config.yaml
encoder_arch: "resnet"
model: "image FSQ autoencoder"
dataset: "photos of plants, animals and fungi (iNaturalist)"
train_examples: 155796
image_size: 64
crop_scale_min: 0.5
horizontal_flip: false
translate: 0.06
color_jitter: 0.1
bottleneck: "fsq"
downsampling_factor: 8
encoder_norm: "batchnorm"
encoder_activation: "silu"
encoder_drop_path: 0.05
encoder_depths: [3, 6, 3]
encoder_kernel_size: 3
encoder_stem: "deep"
encoder_avg_pool_shortcut: false
encoder_widths: [48, 96, 192]
loss: "mse"
latent_channels: 5
decoder_norm: "groupnorm"
decoder_activation: "relu"
decoder_weight_standardization: false
decoder_widths: [64, 128, 256, 256]
decoder_blocks_per_level: 2
decoder_block: "plain"
decoder_attention: true
decoder_upsampling: "transposed_conv"
levels: 7
init: "torch_default"
residual_init: "none"
optimizer: "soap"
beta2: 0.99
lr: 0.0023
beta1: 0.95
shampoo_beta: 0.95
eps: 1e-08
precondition_frequency: 10
max_precond_dim: 1536
merge_dims: false
one_sided: false
adamw_lr_other_params: 0.0029
grad_clip: 0.5
gradient_centralization: true
ema_decay: 0.995
steps: 5800
batch_size: 128
epochs: 4.8
lr_schedule: "constant"
warmup_steps: 290
weight_decay: 0.1
adamw_weight_decay_other_params: 0.05
Rows from block 10 of the encoder, named by matrix and row number. Rows with one number belong to one channel. Each number is 128 + 24 x the weight over its row's rms, rounded and kept within 0 to 255. All counts start at 0. Numbers have three digits each. After the name is the row's rms in percent of the matrix's.
# convs0: first 3x3 conv (encoder.blocks.10.convs.0.weight, 192x192x3x3), inputs 40-59, a 3x3 kernel for each
# convs1: second 3x3 conv (encoder.blocks.10.convs.1.weight, 192x192x3x3, transposed), outputs 40-59, a 3x3 kernel for each
convs0.53 115:135135124125112131155080111141124167154149130149125127142145143143129123140116155135134107136136126161116158153091145144126098160155137138103097128174149131127092140142163111073122124158069143097119152113145146139148146112197156134126085117170112162144132096166136143114160092122120113116167200170129154125134196156117192142108124096146091113127148151106125133125143128132095115127147148103113072141125142122112126122117110111076112108141152151077180098174173130136129155126130157148142121137084120145131119134153129127154113126152117109161
convs1.53 112:138129129156165154155111116152145117094075158089086148143115102114131136129139127126154110124142139166124123109083108133137097121102110134157107149097141174181115156088125114138150116107110110108065091097135116176118090141126144138154112118104135119136092103106129082106126092123074110091154111135103105126101120112148115106154119082083172147169159144145175108113111102119146092125107105168146136110146123120142103139141155143148140135069189092122121107123125142132130159123143147123133097103157114099138136144116119137141096140155123118121
convs0.54 084:126127128108128111125125133150129151082150080150110130126137130132138152162134134134136087125124082137122187119157093167110129142093112125126105100113096084143108114081157137115119115099108101122104117132145154108091138127120118100123133152126129115119140127123129154142136169095121106098155115124113139157136096116132109149134113129123139124106136142143102130107120124149110107108117113079104130142097116139135148133166099123113138168123132180136099125140121179124120118130125128135164113145144139108095110111119132152098142138164159127085
convs1.54 092:122159080125099149088133105116170145127138110092119112125135112143109122141125132125120147156159097157097096137123134094177084132110162132120175127125219165140127166134112123154111084122158109140105107132131158125190121114063125132099130109137099109148138104111129088112140155101135207101098095114120123108136160135133123137136126151101091174160115137171124140160105152115128135123171154132102148115098142106108146126126103128129131137114105123130093136092105144142114126124147161155122139154160136150130114105114128117097099100098163074124
convs0.55 089:111139128117107124120122123160137142094134178126114147164197130072097121180122114116075104140139104123145121134131132143123115103092128143168072102094132102122134123146130191081151136117089146090168132117099102156163136125154109101123137106155140123154164120111126111086153090133109092129156180098153148135071141123122159116109096117153112094126128151075140121129142148140117113145123106126077142122119103159139086123132137143114092121105131102154122135130168096092128127185166152161160114106126159135105126101115105140143118128123129130145
convs1.55 085:143104131182090123097158087156080138098105128099128113139127153124125126148136165115137137112144114121120152102150154152154122079133145147144100180201104150067117137106138108200073139147126104054145140116164148147112143127115117107108113067168128156163121174104107149110129111128148172128114160102144087161142154177124107098085132128152145154132144112136090136116121147134167115129065120121205122123130119119119114137163149108132135089146138133139116091187145129105149156119142129132134157138111129107147149133136122101150131141093117120154
convs0.56 096:088175107139105155130106143149189137177169125136133121201164109126118134121122120132085127137171129107137161183115120148150163116126105134139182125128093124151093146138127137151181137090091106119127156121153133084147115101154136128150121133135174133125150137117117129097142144113089181151165116133165120124128137127142122122157145133122104111126120113100142137158138145131097129138151117126136111135131097151096097137126182116137180111135123091135122126131132151129105107152129105161124134070158135134130125075152118158131154116100129134148
convs1.56 096:125118121104137141186114099136101122130102099065046116113110126120107124126173150123134151104125131125094139142140179120109135156097123183124132165124108136121104142133137067092113135110093103103094149146126085124157137133138128120109126131140136121098152148139157130073154093130146104164104072128147108128168112135113152135159109139119142114137147109135169148132132162118129083136121117125147141112106132114117120105113137130122087124110129145143153115119122127105107125126164125110110119144070141095156125152150107122109132105091120155162
convs0.57 131:139126140089060100150126135152183102129079145137154148133124167125108122115134141142130131122120100114121144103159115170154166105153109127180118155186152095164083113104133134193138106108115110111125118156110119080115131137123125148118124111127144135123100168143113142125151135122109172116141173164121143112129160147101130079120114108112105133125134136117137116109113110138105132123166122136093154124183154129111117098047095104076109135127108120175136168110145121129118116088107138136151113134106123174127115128119124133164153149131142148071
convs1.57 120:113143113141126159140145136121119148136158086119084130145118131128122125126126136150176105163130144100145111116138139100073096117124122175084167072074092110085114126148147120083123150139111109132148087137116142120101153153134118150091144128089131147162130114169132119116118082137135037134144122120153122143124087119136132133151132101128144145131110131141096124112159141147146127133089110122127131144130148130134145098169120117116146109152110140086118137132117156119116126127106152102095111123132133109140128140120152111136119098162096116140
convs0.58 092:110218113090112146124137130116187124123128151124118123187169105128076091128129144128117109132134097127115120154103117153165087127072128126142120136123137094126156091122097108114114106096148144095106121158156082140085125131145111137163114107135160136148146134156134100135109117084163131144144110107132113114114129128123137133163101121164108126109155148110135128151117116113113131106154145107114127141071152142122115100119120131136128170139139125167156111122114156078114163117107115125149089111123128113117157107100109161139075128113167110111
convs1.58 094:136141093134153153117110101140104184141141128097087101122123092119125094132139131140147140163129139119108127144147107114090112137117133144179142135106140143119059107189138149165157136131151155133124124118150120182151143126116107088091109106113125147161114177123124112099125165112107125116191138143146125108115124116134133131109116156146129136139136108125141115079163117092115089090193128124139154166118096149130153094139104109116131144140127095128144105140076097101138114077127150131116137122069151168137114109135171141123128143111113144118
convs0.59 082:108165129085149115134139127109112117129150129123112161149149109133134109133107104116111133104142144136155129111163137099112137150091107116114127161140110149080097131125172113112149070131111145087149140105086127151148126136117142097111118133134129130132173123176127169134163078130134142103163162070141144119136155129139176112119131104166128134098160128082146106158167092132140089108099140137097106150116108129093121130105145136145158181124082085151148157143147119115142150132126129110113131119138098122133104122140131151094112118164142132129
convs1.59 086:123101118147124153149135093147093083103110142125157167145134113105105104131175173106127113116158090122144114141136095147132152154133126177190146173108075136140135135149128128142134113131123111129112154172151123137117151143173193116132120102170104127127122133083121108130190115104148107093166142066104101103165102132163089128097110136116158134150139127146118143137160115139089129155143153136142125150172118130134166152123126107149118088122101121151147157122083138123108123124142128143129088106175126155160124091097141101126116128085127157115
convs0.60 095:130147117152117138117150116165129157143149117090146127154171140121143150121143159121117189125140125124145109144130101111089135113132139119113163110136161124111115163122089088116137104131120111110125132140131151128137114117102130137139164152126145112101094142137141131118105103127075141143161123087110124154103123125140047119151114121086129163136132166117126149112112116152137121117164147146173134131120117145109114121170121141137078137055127110148110180126126149137108127110150105122135153120162176149131146132150105154133144112129132112119
convs1.60 097:158096161147133127122102123132146123102064130114145105112122164145117165141130112130126145134118115138156136086158123137165134170142152134162140103095099156138147180151084106129141132159107123148076124088163117133093162150137117154126094096150167132113146127114093161107133127095137143153132197126137204100148134143126141134133143147104169129143119097124150100120137117138127111122146149099106143115090121133147108128111122154151148124130117124126151168177095105134119119123104129124108128107139100128115110173121105128140128146116124182097
convs0.61 091:113139160143115163144102130111154132148120133129103117162148123128130108104076099110089121126147101121157144106116133132159139101134139092111096120110144093159120171099105086118083103169119096144109114161129140151117124180129134083164137111112153141158159127122127109097131161129095103137132086106169130168114141177122107141144152111158144151123094143112135091140128141099151127111126117101164100122112123162178112163177139143113134132098124161104122124089106128129125135191132138135116116129156128138080114117140132131115135104119159148093
convs1.61 095:124180141111092133137123112098165136102115123146106148139149112137117104155187105121091158166167125101119146110142134101102136139128127136105179146111148149177130145109125158167170137145091122107103113088132114129160116160130093156108126121136098123103158112069119126124146125119102131170114074136109156112066113162116137137109123140111085088125115103140115087150099131159137094124146155131111196141124125112118159091118114148127104156152110141139094119158147141143154106130154144155143137151145146187118092116151107097075133149104147112105
convs0.62 091:109132157136089140126138121125152115121052102076121135095139154139131149131159172121105123130147143112156140154110170110114091130094156147124122169098132139108125102128118109086120154145115102107168133117100108103136158133146095143117150112152156146104143088089134129110097109147111105131111144101091132137097103092097113149120117130131120136148095113110098123113133157157117133125129104141093136128138135150124125176141087107111163111098114152120103149131145126126131080133138111075125122124141127164141146122132134158096123173099131111162
convs1.62 095:106139169115131096119155143172075163135157181116134138150129135118174133133140154127109115090109139123114135111151114123124155107089128167106068151151118090135157157139122173174029100142141106119129165097120076173122129155104128131150124137137144123116174157135161113121099193134157143106129124134128154162130122140127130145087169100129153070113119138121140128134127116136124136124157111163177095136124123133112115096153136092115133106166100168156128127130115136140142163134147129123131100142149084095094121132133128142120117099075111130114
convs0.63 082:128128109140097114135124129135128135116111084099122134172185162136123122111129136137094107124139098156104149129146127110169124122113124121121088126107176125083129118191151127123133137157080123162135141127140127158089127117096165118134150140117144089097142171119145127097136118122153130121132156159100104143115138136183148088104151154136113148146136129142133090170126112110149115117109083137124133108107126172119118123123114127147122189109194134120129134155093109143165155193153121132165160168139118190144123141119149132116140103124190112104
convs1.63 090:107135114147127159138120120113139196110074124136145165132141147143136139136158118126165125126112112148167123140134095089131162121105161164148143104089104182164156179094116141140153080095093142120157138113145113135136114141119111139140113133129120149113138108115148160103103134129134151098116104131157094061107120161126145160158145114127099136106126097160116115126158098141124121106155149139121143154154156122117149135106089133179138142144098087141106100131104128144116125101099127103127115083091112112158114119128132131075130163105092168122
convs0.64 107:130115165092136143127158118096167109065147136130186129121131148139110134128124142129128117098092125128100119127130125167181162142141123123123140121067082099119150146177128118165114125128172138120137147119143107127121149132146139167146109097115135174145101136150110085106085149114127111096106124170110110129142144124110119118088098150151124105124112141101131145122113141131119105118098125147171086136107150120135133137084106134162083127158121109120088118138148154117138158100097149158138165151126104150141124123129142123126129212102158117139
convs1.64 107:116103108101119125082128122061115173126103125116070137138185115148127140118143136120117126106150144107105134138141107145096111108135118065146145147133151126131152083135140152085130093115129129099133139159130105124093134122182138108146156127135149140111103116147094104121114130149171094153141136121146125128158110090151156111083113138152120080160114143146127157131124118122117122117171132174053129109123154121114117106140111087111126105131161149113112112093124106134148101111136115128132136138105118150126140095107107095096140124133086110162
convs0.65 101:090108112170148127147127143109153153117110142126140102165129136149157152133118127135127121154134121099124125119115104146112150133152066154154132152170138101185161083101144135165106117133095156156116125124133120135115125131137128104146119127131159140093137122133130176157112157111167199126078126135131140118148162115117142101102100134130163113143115154100131131139148134114135086089149136108149127124131140090117106107050115115160127093109125140077133140165111137187137195145087170181102122124175143089115132145176124102128091152127117108119
convs1.65 103:115163155158160078152111120128142141094109078103134166141130104153126130111117123168138130099117143154120097130146113148119094077129127101049182172076116140116129165111084121096135113155179143194153117107114182109128139150115117103126131129129145155122123152134137131151060169160114075104115095130123113129156095086146112124104097185161110120085141096123155122160124078120124124107100135160102098130111165139124142145164106147136153095149110148157108096152103104108119121111075175104101156131141126175121113120131109137109127132110116152132
convs0.66 097:116120146110123124135102113109148163173145118102105094130118121131170150144126125147125157111131141122125135160150126128117132087070091185125100110125112133078157142137119146112155111146124160159118119085133101142171134089119131102095114149136168165121111110128137169114122137164144115125124121142176145111192137082174130112156156110116108136092117179114118115094133144174147117121104112132162149118110107112125125127156145113100100135137139150064114123098151113116116143144148128085105110130122159139127167113137114121140117135139126120102
convs1.66 097:145100167126138077098068112170069140157072069149140129128140120116151170153124144143116117119115125129129124120153140110162132125092118164149126144132099163131145148137130061148118098116123081133139142155165166087101115100119103136136137135117127114122126117108131131096116165136126192121110090147111111118187106082152109102088103140103146126159131124100117114159177104130133151136117107110140124115098117121159147140120118109119134092129136133209112148132131118111145137149123111155151122136114168115114143151117108129125114133140131129175
convs0.67 093:117114142114146156160143103136122120118115128134099133149132121070181161126135130125126096155158094123133138136116136133180116112101120126116117131141154084160133132122099183155191135113101125129103124146120169149113135134139145128111106154100143112146085099111114185111124125136126151118138151134119130143101138102146149106117108133117136126136127131128095081120115125158167113139156156164129126106126160101127133119148124107128134134092128112135155165139127155124117133144132123130114096100131149101097112106149120103118138143087084125099
convs1.67 094:119152135112040126113121116104135126116165147093115162128107133170136102124125114137068127131128126142138135150136113131130128146145123114093146122138123091126098140161105072095081151136089145074100137114150164134107167082119107120124080080132118076133150147173117129125135106154107113158119162156117122135152145152117168119119139127137101100148147137148116072125131132135139126130178179096153082101112080110123128108147131125126171132107095105095170119142112147164085129135104164143152138101159093125094115127147154146166122114128152127144
convs0.68 085:098161111137168138111114110141091156137101108097141117127141118136127084120143112124139132150132146142163123130091120094130080132092136151135102149102088132106105135161115150144128106095183115131135134155124113159166139154107144130114122125140114161147135131122143137108110155144134100139110096099153112102179136112127135114129144119130128121086119131123118125114095126166146113126108136160124130122164131134163105134116127120155138124137136145127148130139157106108111105175164146156158155125082122143117092137194142060151131159117116129136
convs1.68 091:137140142118110106122106141154114137112068143151155141151121128121103115151138144158100101129128107153130125117153121153110172152153108183163136140133113153148151038150183112067105127124121036077118125098141134136163130101132159071171148097129124127091125132119126123132150147122131142097159122102171124138132115103150129113110153113101099123147124119077117119138150119138159138126133156141114097104135148129143137140135166138111107116150149080114143091116118136131123168111144182145136108119115148128147135142120092146138132178151135109172
convs0.69 091:141124090137158144108154112124144138145137123129148135106135158143146093136124135138129116162102093133140107119168129131154147121105096112104103154104145147110172069122107151129130152077119125124105173106104119084146143129145105131137137117135092145149097149174135092116112126146176136114163140123152169133163149148199161164110133123122128111145123161090108129111144147152118142092114138116190107152124128077118156104158116089166109128098095131109132105141092152125129171100117145121106116152151158143136163135140149119126148190103086118143
convs1.69 091:176119155128144114145167152107107132150142161099106157121113149134135128127133113128140093142113108128120122188170149132093087143097129125157061122157118156142146151160109112168142130157178122112128155137118130161134150080106134076161130152119121151124110143170123146150187106064121108108123114081126098082130095074186100100083112130147142074127086141099135101117132134147134146127103107143110117118135138144105147120117142122134145167170118116142115188127119164136123155175114114100119098119140149119118138108127098122149142132110147169098
convs0.70 088:147119153100142153120101130121134079120156164089091143141116147158163153127128096118145144135091102160147141125141133133108156129105116124127123095177149114126106124082143101112135107161108150124163137125121129124087149120114115100131166110092136128113119153150104162127077156108098145087138118133076123110128136119091101142156091120096144132141121085140112132118139114138152132091154131090103108131099144120143112108132117135091136161151146145130125099151083121146096150112091155165082143078148149121153127150112124131160114134174106137135
convs1.70 090:130151109135098131112084119097112176108109181178140106110124138139132122126085137136079139135141153131141107135123131102129102081117135129121139119077144108124177173112160133166128124166129140128110152117078108086127124116163151133095124157103141164136099080146116132140147133134167138137080098209141173142146152128152122157168125093120122189141137095119162146186089139132152118150155118111197115121100164128145089169128152104130132141100128133137140095121097110134132120121146138116113150142093125121124145140082120091088083113114117135108
convs0.71 175:138134143137133124138158169138172136151048185131142152123138142131081132143131137111117121121134137110121130133151120112120119131109125129129123137114140133158133122087123110232096134086106132126126128135132127149137102147130128133098129117116149162165133160141118116127132147137139051099126134117125137116133126134141138135131115113105150135129119103132127108136120120115133138119160133126127116118132120136152106136077107146145147135118150143113117128114140121094119104090126136134141158136153130122112128118125131125124143116156113129130
convs1.71 156:091115123173101128129116107133167145124026175173146156153104132093159140127106122117134100120139117135105125128107127166088119110134115112177094128144117146161145101091115140148104106096110094138107093130131101126141137136147151134125111141159133114123107098116111086117138141143153176065123112123122121127125075151134119123158153118133039168143100127129129147119110132118135137139097138171168166123123126117128125139140135144138126129122146125116126116159103142120119149141125108139136137140109124145134114134115113126114093148128139115124
convs0.72 127:144141129093124127151148136158054170126164144127148107144107142125135121122138126142120147102126094110147132161111122121073094135088097143094124096112137112089123131146058137117126129145101090129115107158123169096125112171147149057121147139099166135092118134145126114131123164082082137139155164150136059132157138168121118136153161119087117111129123161124109134119133125132120124104120132152131141135131116140142115135125162142142126141141166171138109115134135081114109139113149148146162115189150145108099173141100126107136136163140144137137
convs1.72 111:134102148118166109109099091157107154127169112111168130112154166115118121124135122139142149148146110136131112135180112160172119119087113108138145129117111121155170146137101146106171156129123108144122174091117161166096109098097148137124132142132098126087122119110146164118129100139124110110111109143110148117124162118117128115129138119135149136130151101147130144115105110081094140132088121113168163121123106115167134110132161143135101117125117150118164171091111123151135107103130138137153144119126103124124116121113149130135146122127106171093
convs0.73 104:111128123106143099155140108145103177161170114145167119116158127142149146146109133127102142161165114120126097080141117111174166094189147132126115150149167129121115153181134125142170087145132114137122132138139129117169133159112091122132105130146114151172153113132141123095095133141127164167183109155106095097086146143121133126126115145142118095135095125141110117132173125138152132121122135140161148118156125125106100143122072143111078140147158158060098152148096139120113123077139119092093143132091095128150109156120146143123114102130116138112
convs1.73 101:129116146134149161144152135118117085155105096097123114146120120098115128107106120171111140155127136130114149069069151082101140129100170162105101091097135174112158123134168107131139154075118063123150102106130072096161115127102107110190152147094134132101128146132102122157109150104073086109143109120132130106123098148147157138108178157122130126126103102142138131160109082121105122119145145086102125130126134152123127145137155175150150118098098146189096096113103120117111128114100142124108172145138126128110130109120169115120118166121103100116
convs0.74 094:137150105116099136152148151125135123139133131127122148139132108123103135122141169090120155103108147154134125100120112160096091093100101089118125125124153151148119145095105118109075141113171106150130120104088133127164141135110115150128130111140130116141114126155122084129158122131109086084148110176113143154137112129123138119106159148122116115137100106126111089125112113114117115097098151163114077143123110126163122149114135143175135159151131084129141149152124132129133118142153153138129169142150100137117128126127145085123115127099123127128
convs1.74 096:139141127156154103130124142071117155162125165127123173129135117113132140155133160115115151082156151113124129136171162158118145149128116093104151116136149140119169118149137196089153122177151122160068166119121119085114134138144127112105117093108167132140104132123119148122116136138187144070113154104161122096119129133105131128098163132117153139109100137122139128135123124110146107164093161185129103114113145171137155128134126136124105101128123124118182137063094123121149118117139130128104157153128145163145093089130174180116152125154091138135
convs0.75 089:117141115134115089112142142142176113081119123132129104130134148135095090161159169134117093145112128166126087119151159097159151108042080136136156087154138134064133105134112072152078097162152113147139144111140111117124156140147144122150141155135142145129109107112097111171153108134121124137109151132155153146175175152128137114135080144117128121111143132095114089109109151117112144137119125103123157082107084104133152140146164149156153151123145098116082165135106143150108137138130182121128142112162127112155146144134134127139128138141142146110
convs1.75 091:132126152135142147129131141138133156120123171146084085140146117135122111130125128093116123122130145143122127180196142131118147093161136157186155124103164116145117129113108148130126134151173136121114142158138136123143119069100113120102132157111127152177163147164115156134153167140128151183079129082171137137111104088112115091148117174104100163144142145135130109105141127135123122152156147102110143157154094136119121127121129115138144115122153191143139106113093108134121133096100155153122120145098148109133141139094157157120136085134129136127
convs0.76 107:100090158165129090096128134108129130141088112141116148128139128144120135137132138128124137122150096167135109138145122123144158141148161102150152128098146120099116130091120147092169149087120084162157126130143138142142120171116083131135137117116141119114152135105112140118139079099139140079112154097122106132155150145121117127145149106117154132128130133128141112155138130117088116128130152139129128101129128123114065100139087137120119146117122162167119169132135166157120106151137123114144122153139137089155110126101136110138134125145109167152
convs1.76 102:145123131118125103113129110143121170096159142149161104130125119108147111112121101116133104150139140132158143077108107084100138148137158153133161135178140138134140107170112122165098132144140130119141104169096039086165136151111107125114116102104137141148129136118150150114099107153164153143088160102149117154147090127090100136135120134078116094117108126110135129112165103117124122109105138103114055135134135147155115133141143157176148113089137131122105196120116104119134103133120105083113148122144122147113102137136141141131111141123126159151
convs0.77 100:118152131122152107099124122121147172171134124079115127116115119112130105126136122111132121101110115153145129120118159083182119128170126135116133118111137121186173109111123132108136125160191151127142101145140127180117145137093133136147125151106109104099137194157073119123142152080136074142100121104125122113114117144167114099145078102121129138103143089124139121120139138126137108110126124139154136137109124101181125163114111127114074177160106151109173116140140107122120071112150113109126141125138102121128136117107160129086119124124141122121
convs1.77 104:148103159117137115111104100114130220085094122068132119141106129144119162143169161113149139107108124088099138110083139143109140106116115123136138136137135091193136095108118110102103128145130091083122123125134121126110118160159083124138076105144108131170113077130150144141127107119146143052127116141133124117102123133129138147144082134082102096160180093116145153118117118102091120127111156158105131144124129141135105136130110131119136118123146118131123145101096095078137151121131089141158101108112156133150126088151109107107096135118153134109
convs0.78 092:101156108140133134147145121128114118153099143121145141181209121096102131108104118118117174138142120147123081097146112164128107108127101166130093142152130142122109177128177102098149072070078141134142074130139148144144098138174159132120129131122130091122160101161118096111104137153126117174146088121146126103098126134138120137099134148140166140129125121082137101124127117152133108132136149143166127135114136159122075116135077124155125109139163118148112177158139140122143136158128125120150119111111137136130091111151102127100137136132125134148
convs1.78 098:108129116113113149139121112086116153112151118107133139127113170153129136115175159126120169100108131119087175146102118144135134165081161147135157108087119158124121145160235118146161100160080120119118130139172168131099107132073164097088133099153125162109106162123148146121104161139101184170107118122113100112138110124146124139158140025144131101103121103117153121135143169125158086116152142109142122120140097127102119161136117128138129142097101115089133107126123157144124134143189153146107130116165095153142125108143115111125112088115149152114
convs0.79 107:129116119120144133129146143131108104166126119084159150165134155097117120066117154120151138163137124143202126137089092149102102107115104090140087154153116103176106077126163113123161149128141138178072139158120144133129136123156168123145105142143150124127128141113085104098127150125115164105127120132112133118114148133135107166107156146103137158122135121124099071131139105107170138161124142100136098144115127154116125127141130139117142091150125164146142150129151157140159098151187153126136121100154121090139166120106125092087139116130149119128
convs1.79 102:142142124132145147114121136123125126084178126160089140131146116137128180131115171125105126150098162135151126176176132128124130161150151132124127218095112136141145098161104116102145107144139155145091118102135124081128110117155094092124138144123110121129122119110110139106092127130169091136162088133120155110150149153138110132137133100121154117132109111107119148139158121181152091140182112138130166145091113146114109118099131162135136089155121107132111146100157120106135101132164115116130099125112105175095144102160113147123120140139168096177
convs0.80 094:104160135096140151092132128089151105124095146150139135116148128133165134162108138136166107137139123142171147131102157139119117097092103133134148138113144154111138131086094132130102139123098125148123111109131144107092114110141080123111095104104100086139118129149148120125147103152090114145120126105132136125095146156081125144110132174127128124131128123116150103114120128165146111116106110144131152159160132143130078135141120125123147133105156131120111113113119139124141130143119129128133113109112165145096124131140137154131152170135146117134
convs1.80 096:122142176081126188152103133100147091083136110121127121165150124153135127129143117121099129126131140148075116148166128123155182095145130145119075136143111156109137166161086211166131171106108164109117134176120132110122132105134118110144139145109136135128116156134142110111166139118089155155060167132126155146105130143138146102125101133137114127085138134142115123123152102112131126166109120119153117097134142132106107155142144138129120148123160145129115103151136141132113133100138129140115104166146107108168075107127129099130145115092115081129
convs0.81 094:108111115146140146122148174110210102123128138139128081104169203121134120166163137163150117128134135146119146136119118149123189077072124143131154146158121121135139161074161117145120156055125122083149175116153142142174108174168108137135158104136140136126091117124119128144131140103136188117127113159101083106115116122110131119148131122106114137127145121122120111119139116145105115114142120124165096136118100112135162112127122154170157149144092117098128109170137127126169151097120100123113149104128125131168137127143103106143121133100115126148
convs1.81 092:123152139134115154148138133175131087106130163120124145140133130126137143122165140094140120102146134110108140116132158040146154137170111103148090129111117115102113130155146102134117081153095101124140118164066123170128164097117153109120101099109125121137134141163092107119080082141093044135102107103134113175115141166154193145122125111084108114138135117148147129108118160130142126165128138151081132137179122124092106124121092134119148106113116098160124168139127126143124131139160110132135148088123102112113106151106134147136162171113156103094
convs0.82 089:140078115109119095146121106087134118162096161131094134178139142115140158134155135127136150126159100164150133144155147162094127122116126141134125166098127115096149105124132159119170074112139112134101157152123121117161122147107147093140125166163136112136142131135112146085170106114110110126157108107137133153136152141112128171127118121102113082139146114129115130102104130135138120134108161110124151118122143135100143097138126131125143128117093136081129193116133170131159166121168146122185140158163151148118143139159130106143132174160148145167
convs1.82 090:126154130163105114111174093142134142143123060169131187132133136156123125150156131153128133119156127107102110122123171149125087120145115109204133167173084152138118113148200106133084111155112085143135121105084101107168107112124140147109126089124135122140155152159127138129113150110186172164127136117112126113161086110145118115116116123179117147133119095128130103110137126104121104115136164101132137106149113135107104146096116148145140129139102132166131154156113139119096145141132134135121099138109130107092083110111123130129116099095149162079
convs0.83 096:101118159136133103119120093158103131131083152124143120183174117120152173125119108139085139133121098133134128106156114084108148098172184152103091127125082096131110126120202095150125100147119129168168137133130153181095093139132106092114113153139156099114123143136154139080155082167181098119160193082151117142121137099122109120125110141088082085129123133080120085127119155129107132142115093145105111120154146155108100111138151134156116146160121153173117141129111142131148123166162141127137081087094136143118141112141143119128123144157157126143
convs1.83 097:141138118126083169069119154151147145169124107125105127120130134122105122129147170163126129168136129120098110105126177121132133093097148120182117144133095088106128099101170079135167078125129167123132107147109095081147180137127149125119080145154157142131126131148155153138145043129138123063124112142163173148195097136117136110109169110193111112160135097126129160082112128141145107135114118143152121135169144136128155108135080124108117131118128113113100140121186104100139115123126123106124140158127167126134132135146162157145157118093120137086
convs0.84 087:120126106160126154142110121134134098156131087136107110162173120167188129108109109099111122141136117155139142088118116154121115152115105108101146134124117133128113151089094122080131112148105140093141119082107154145088076171154153110155146139117132141112128144108109143114151108145085108168149130130112113086118129105109180116117116135134119127116165120096104164136093123142140143086143103117137111109125136128109084112130134125095128124163168123094135074139072132158145148170111120140147117100135181102150108131155090128133113152133163146120
convs1.84 089:136136095137099159165137100112091098127157101118177119129106085103097142092119115175143126121151117134104136169094102057120132127137155147077117117114137122193104139135130146169124152158138088125054089157159113116091139148124119126145119131140151111172130113130157154142118098093082160145167147112118109120147117173158119102115093148145078126115152107096139128121139120138156108126151126122100140140142109116138096118139162118147137185098156139143170099102131136141096136109127136102117151120149115148107160120138120106119154135098136138062
convs0.85 091:155101110102140133119115120111141113129162160139083146118131063175167103139104148084125104161103122113155155119128148120148108128133105122062099159106139146118131126150157129164113141121124144092107091119129118129177096115160133135135123132130121141121113085139131182152129134121113102104137092121089148105099160124084159164117147124134111106156126133123125135102184145154133121158101121160173104148170113153156128109108160127118111122161140144077171155094113129151111150135153126121109138136131134106150156128129135111105117143142143150175
convs1.85 093:173130150114124103128141120165080112155130088128107135141117138112166132129124181105109118138096138138127129133127152089100102104139142134141105099125143123145201089169127096073120085122131108120149133161144155136136130111094145115130144138154131109143125158108159135128144197140154162126136081125120111137153095148121123132129107111148122106139131134128151143155103138153138122129142131114122108103111118152149112115111163113135151137158114080161118113082160105158189138128115129144117091151107098108125148120141139097135080131142146110094
convs0.86 088:131115134119182156134140147139133152163131139108126126107129112148185118133122145101097160111127107134152159106088159124102131143096088116115142120125082118080134134097112160110115126124113122118125161126106124096110115119114107073128103153121109121123091118131103171150131113071107142104138075149120142112153158154127108155143137123130124131124129119110109143109126144119125129111159117176154116145140149138136124123149101138157141138154101135126124137137120119128122141133128147196142132122142168128100155120143146118127121134143129117122
convs1.86 091:112117137167124104133138156126097165147110110132127151117170108131089133117122140110109140121144158100128136138150150138086118105146141128125105141132146130146116168148124115121133138138156142151142132128103145112125127141096125118133130109144108130124135154164108106163103180135188121156122076145131157117142064141132106118093149092129119132098131115107117135152093135124116137099172101110081070145124156118118097138141129148129121131146134173164109155108097115139153135122142113115136150165120162140110115133108130123158170149097109128136
convs0.87 091:137126120132148131122137109119145113133140122144126145134122097130135118110125142144130138153145135153138142111170134144161148125122110133167115180099124135117143152105158104143103113122122155129152143122119069127150149171143109147127114173147124136094145164132149139119180119180151123165104172141107144115122144125093095125100131146113132142114169163137128134129116105130134095161115158144144137126139177107171148102128154110123139142126130120089133088155105110121130112095134153131072155092123123147107113115141096114102116175147149120128
convs1.87 097:154126130112153136129087100155106117133130124134130132152131118136071130142171114158142097143139109130104136122113160090093120109144154101129108143129075109104115115132144139101128120115134058179146140171116087136126093110115126071121138150157095145137093107128102122169110069144097127105096165088142148187124143125117120176131120130161121163168148099133088163133173083141139070087103150112109105106159119109131112128133128125123121127130147101149115138114137088083108121121081153159094104191170134100151138097086131145097132114133146109150
convs0.88 095:106103140125124144139080134164132131134129090113125142097109153147154103116133123166121155131110117103132119131140092142118114110131105126129109119136104121098124099129109081112130124145048134104105104141130106132095160173139124091108121089109092134106136140119132105127137139145159166140123105125110104139123099129087128103134141153138160127114155120100123165097110121150134127108156137134136145163095137114119126129115086110094127135143157169182147084119110113106121135080086128127131131110147140130149125151155085102132078169151128122085
convs1.88 093:123173128156132124114125119123118127130087173128153101124139104114164127131129132139157125122144155100081107152108138095104112160157163126154096168112167159108120207113140193158140107091112150165157110115122117156117144146155135151117150107123141150127151152142118122126114170168122074091099109096144126145100117108144131124111104138146120110168142135158144120135152109141113164126162121138099092120135163128136143162164164111132131155127142098078120107114114107126107151118119141137119092132095079143098117110112152094147120136125128137140
convs0.89 130:121115102138127109111115129089139086150102191108108103133145130111114147118144155149126131146137113114149119108108109122152130113156147130160130179133119152142113116110100105174121098101099137101126085139118132186137109132119137141125122143130099124116145133134093103131097104135113195093095096128126154134137168132127126129122115139111143097136126159139118107118144130137108116133153129104148140119121108148109117114109136112076127109091142103145129098079108164131114129147154109129141164109138126149141128154168128112091140120084128147154
convs1.89 111:123168141129057164120143109089167137128116135134122109081115105143130108100124109132121145126123128146127145120115141103088123134146142124090148151126146137108138191125166089155132127120144098080163185136151133117131119130147158144157158127198142156121169161109141141127086122137202087166093128155094108104172090135091119098124143109144108161106136154153149111154105167138134114186102158155068129121101133155131120161132122153177114138144137167092140151147125113144131115137132122133128104144119146107110119127114113147131179117088139116124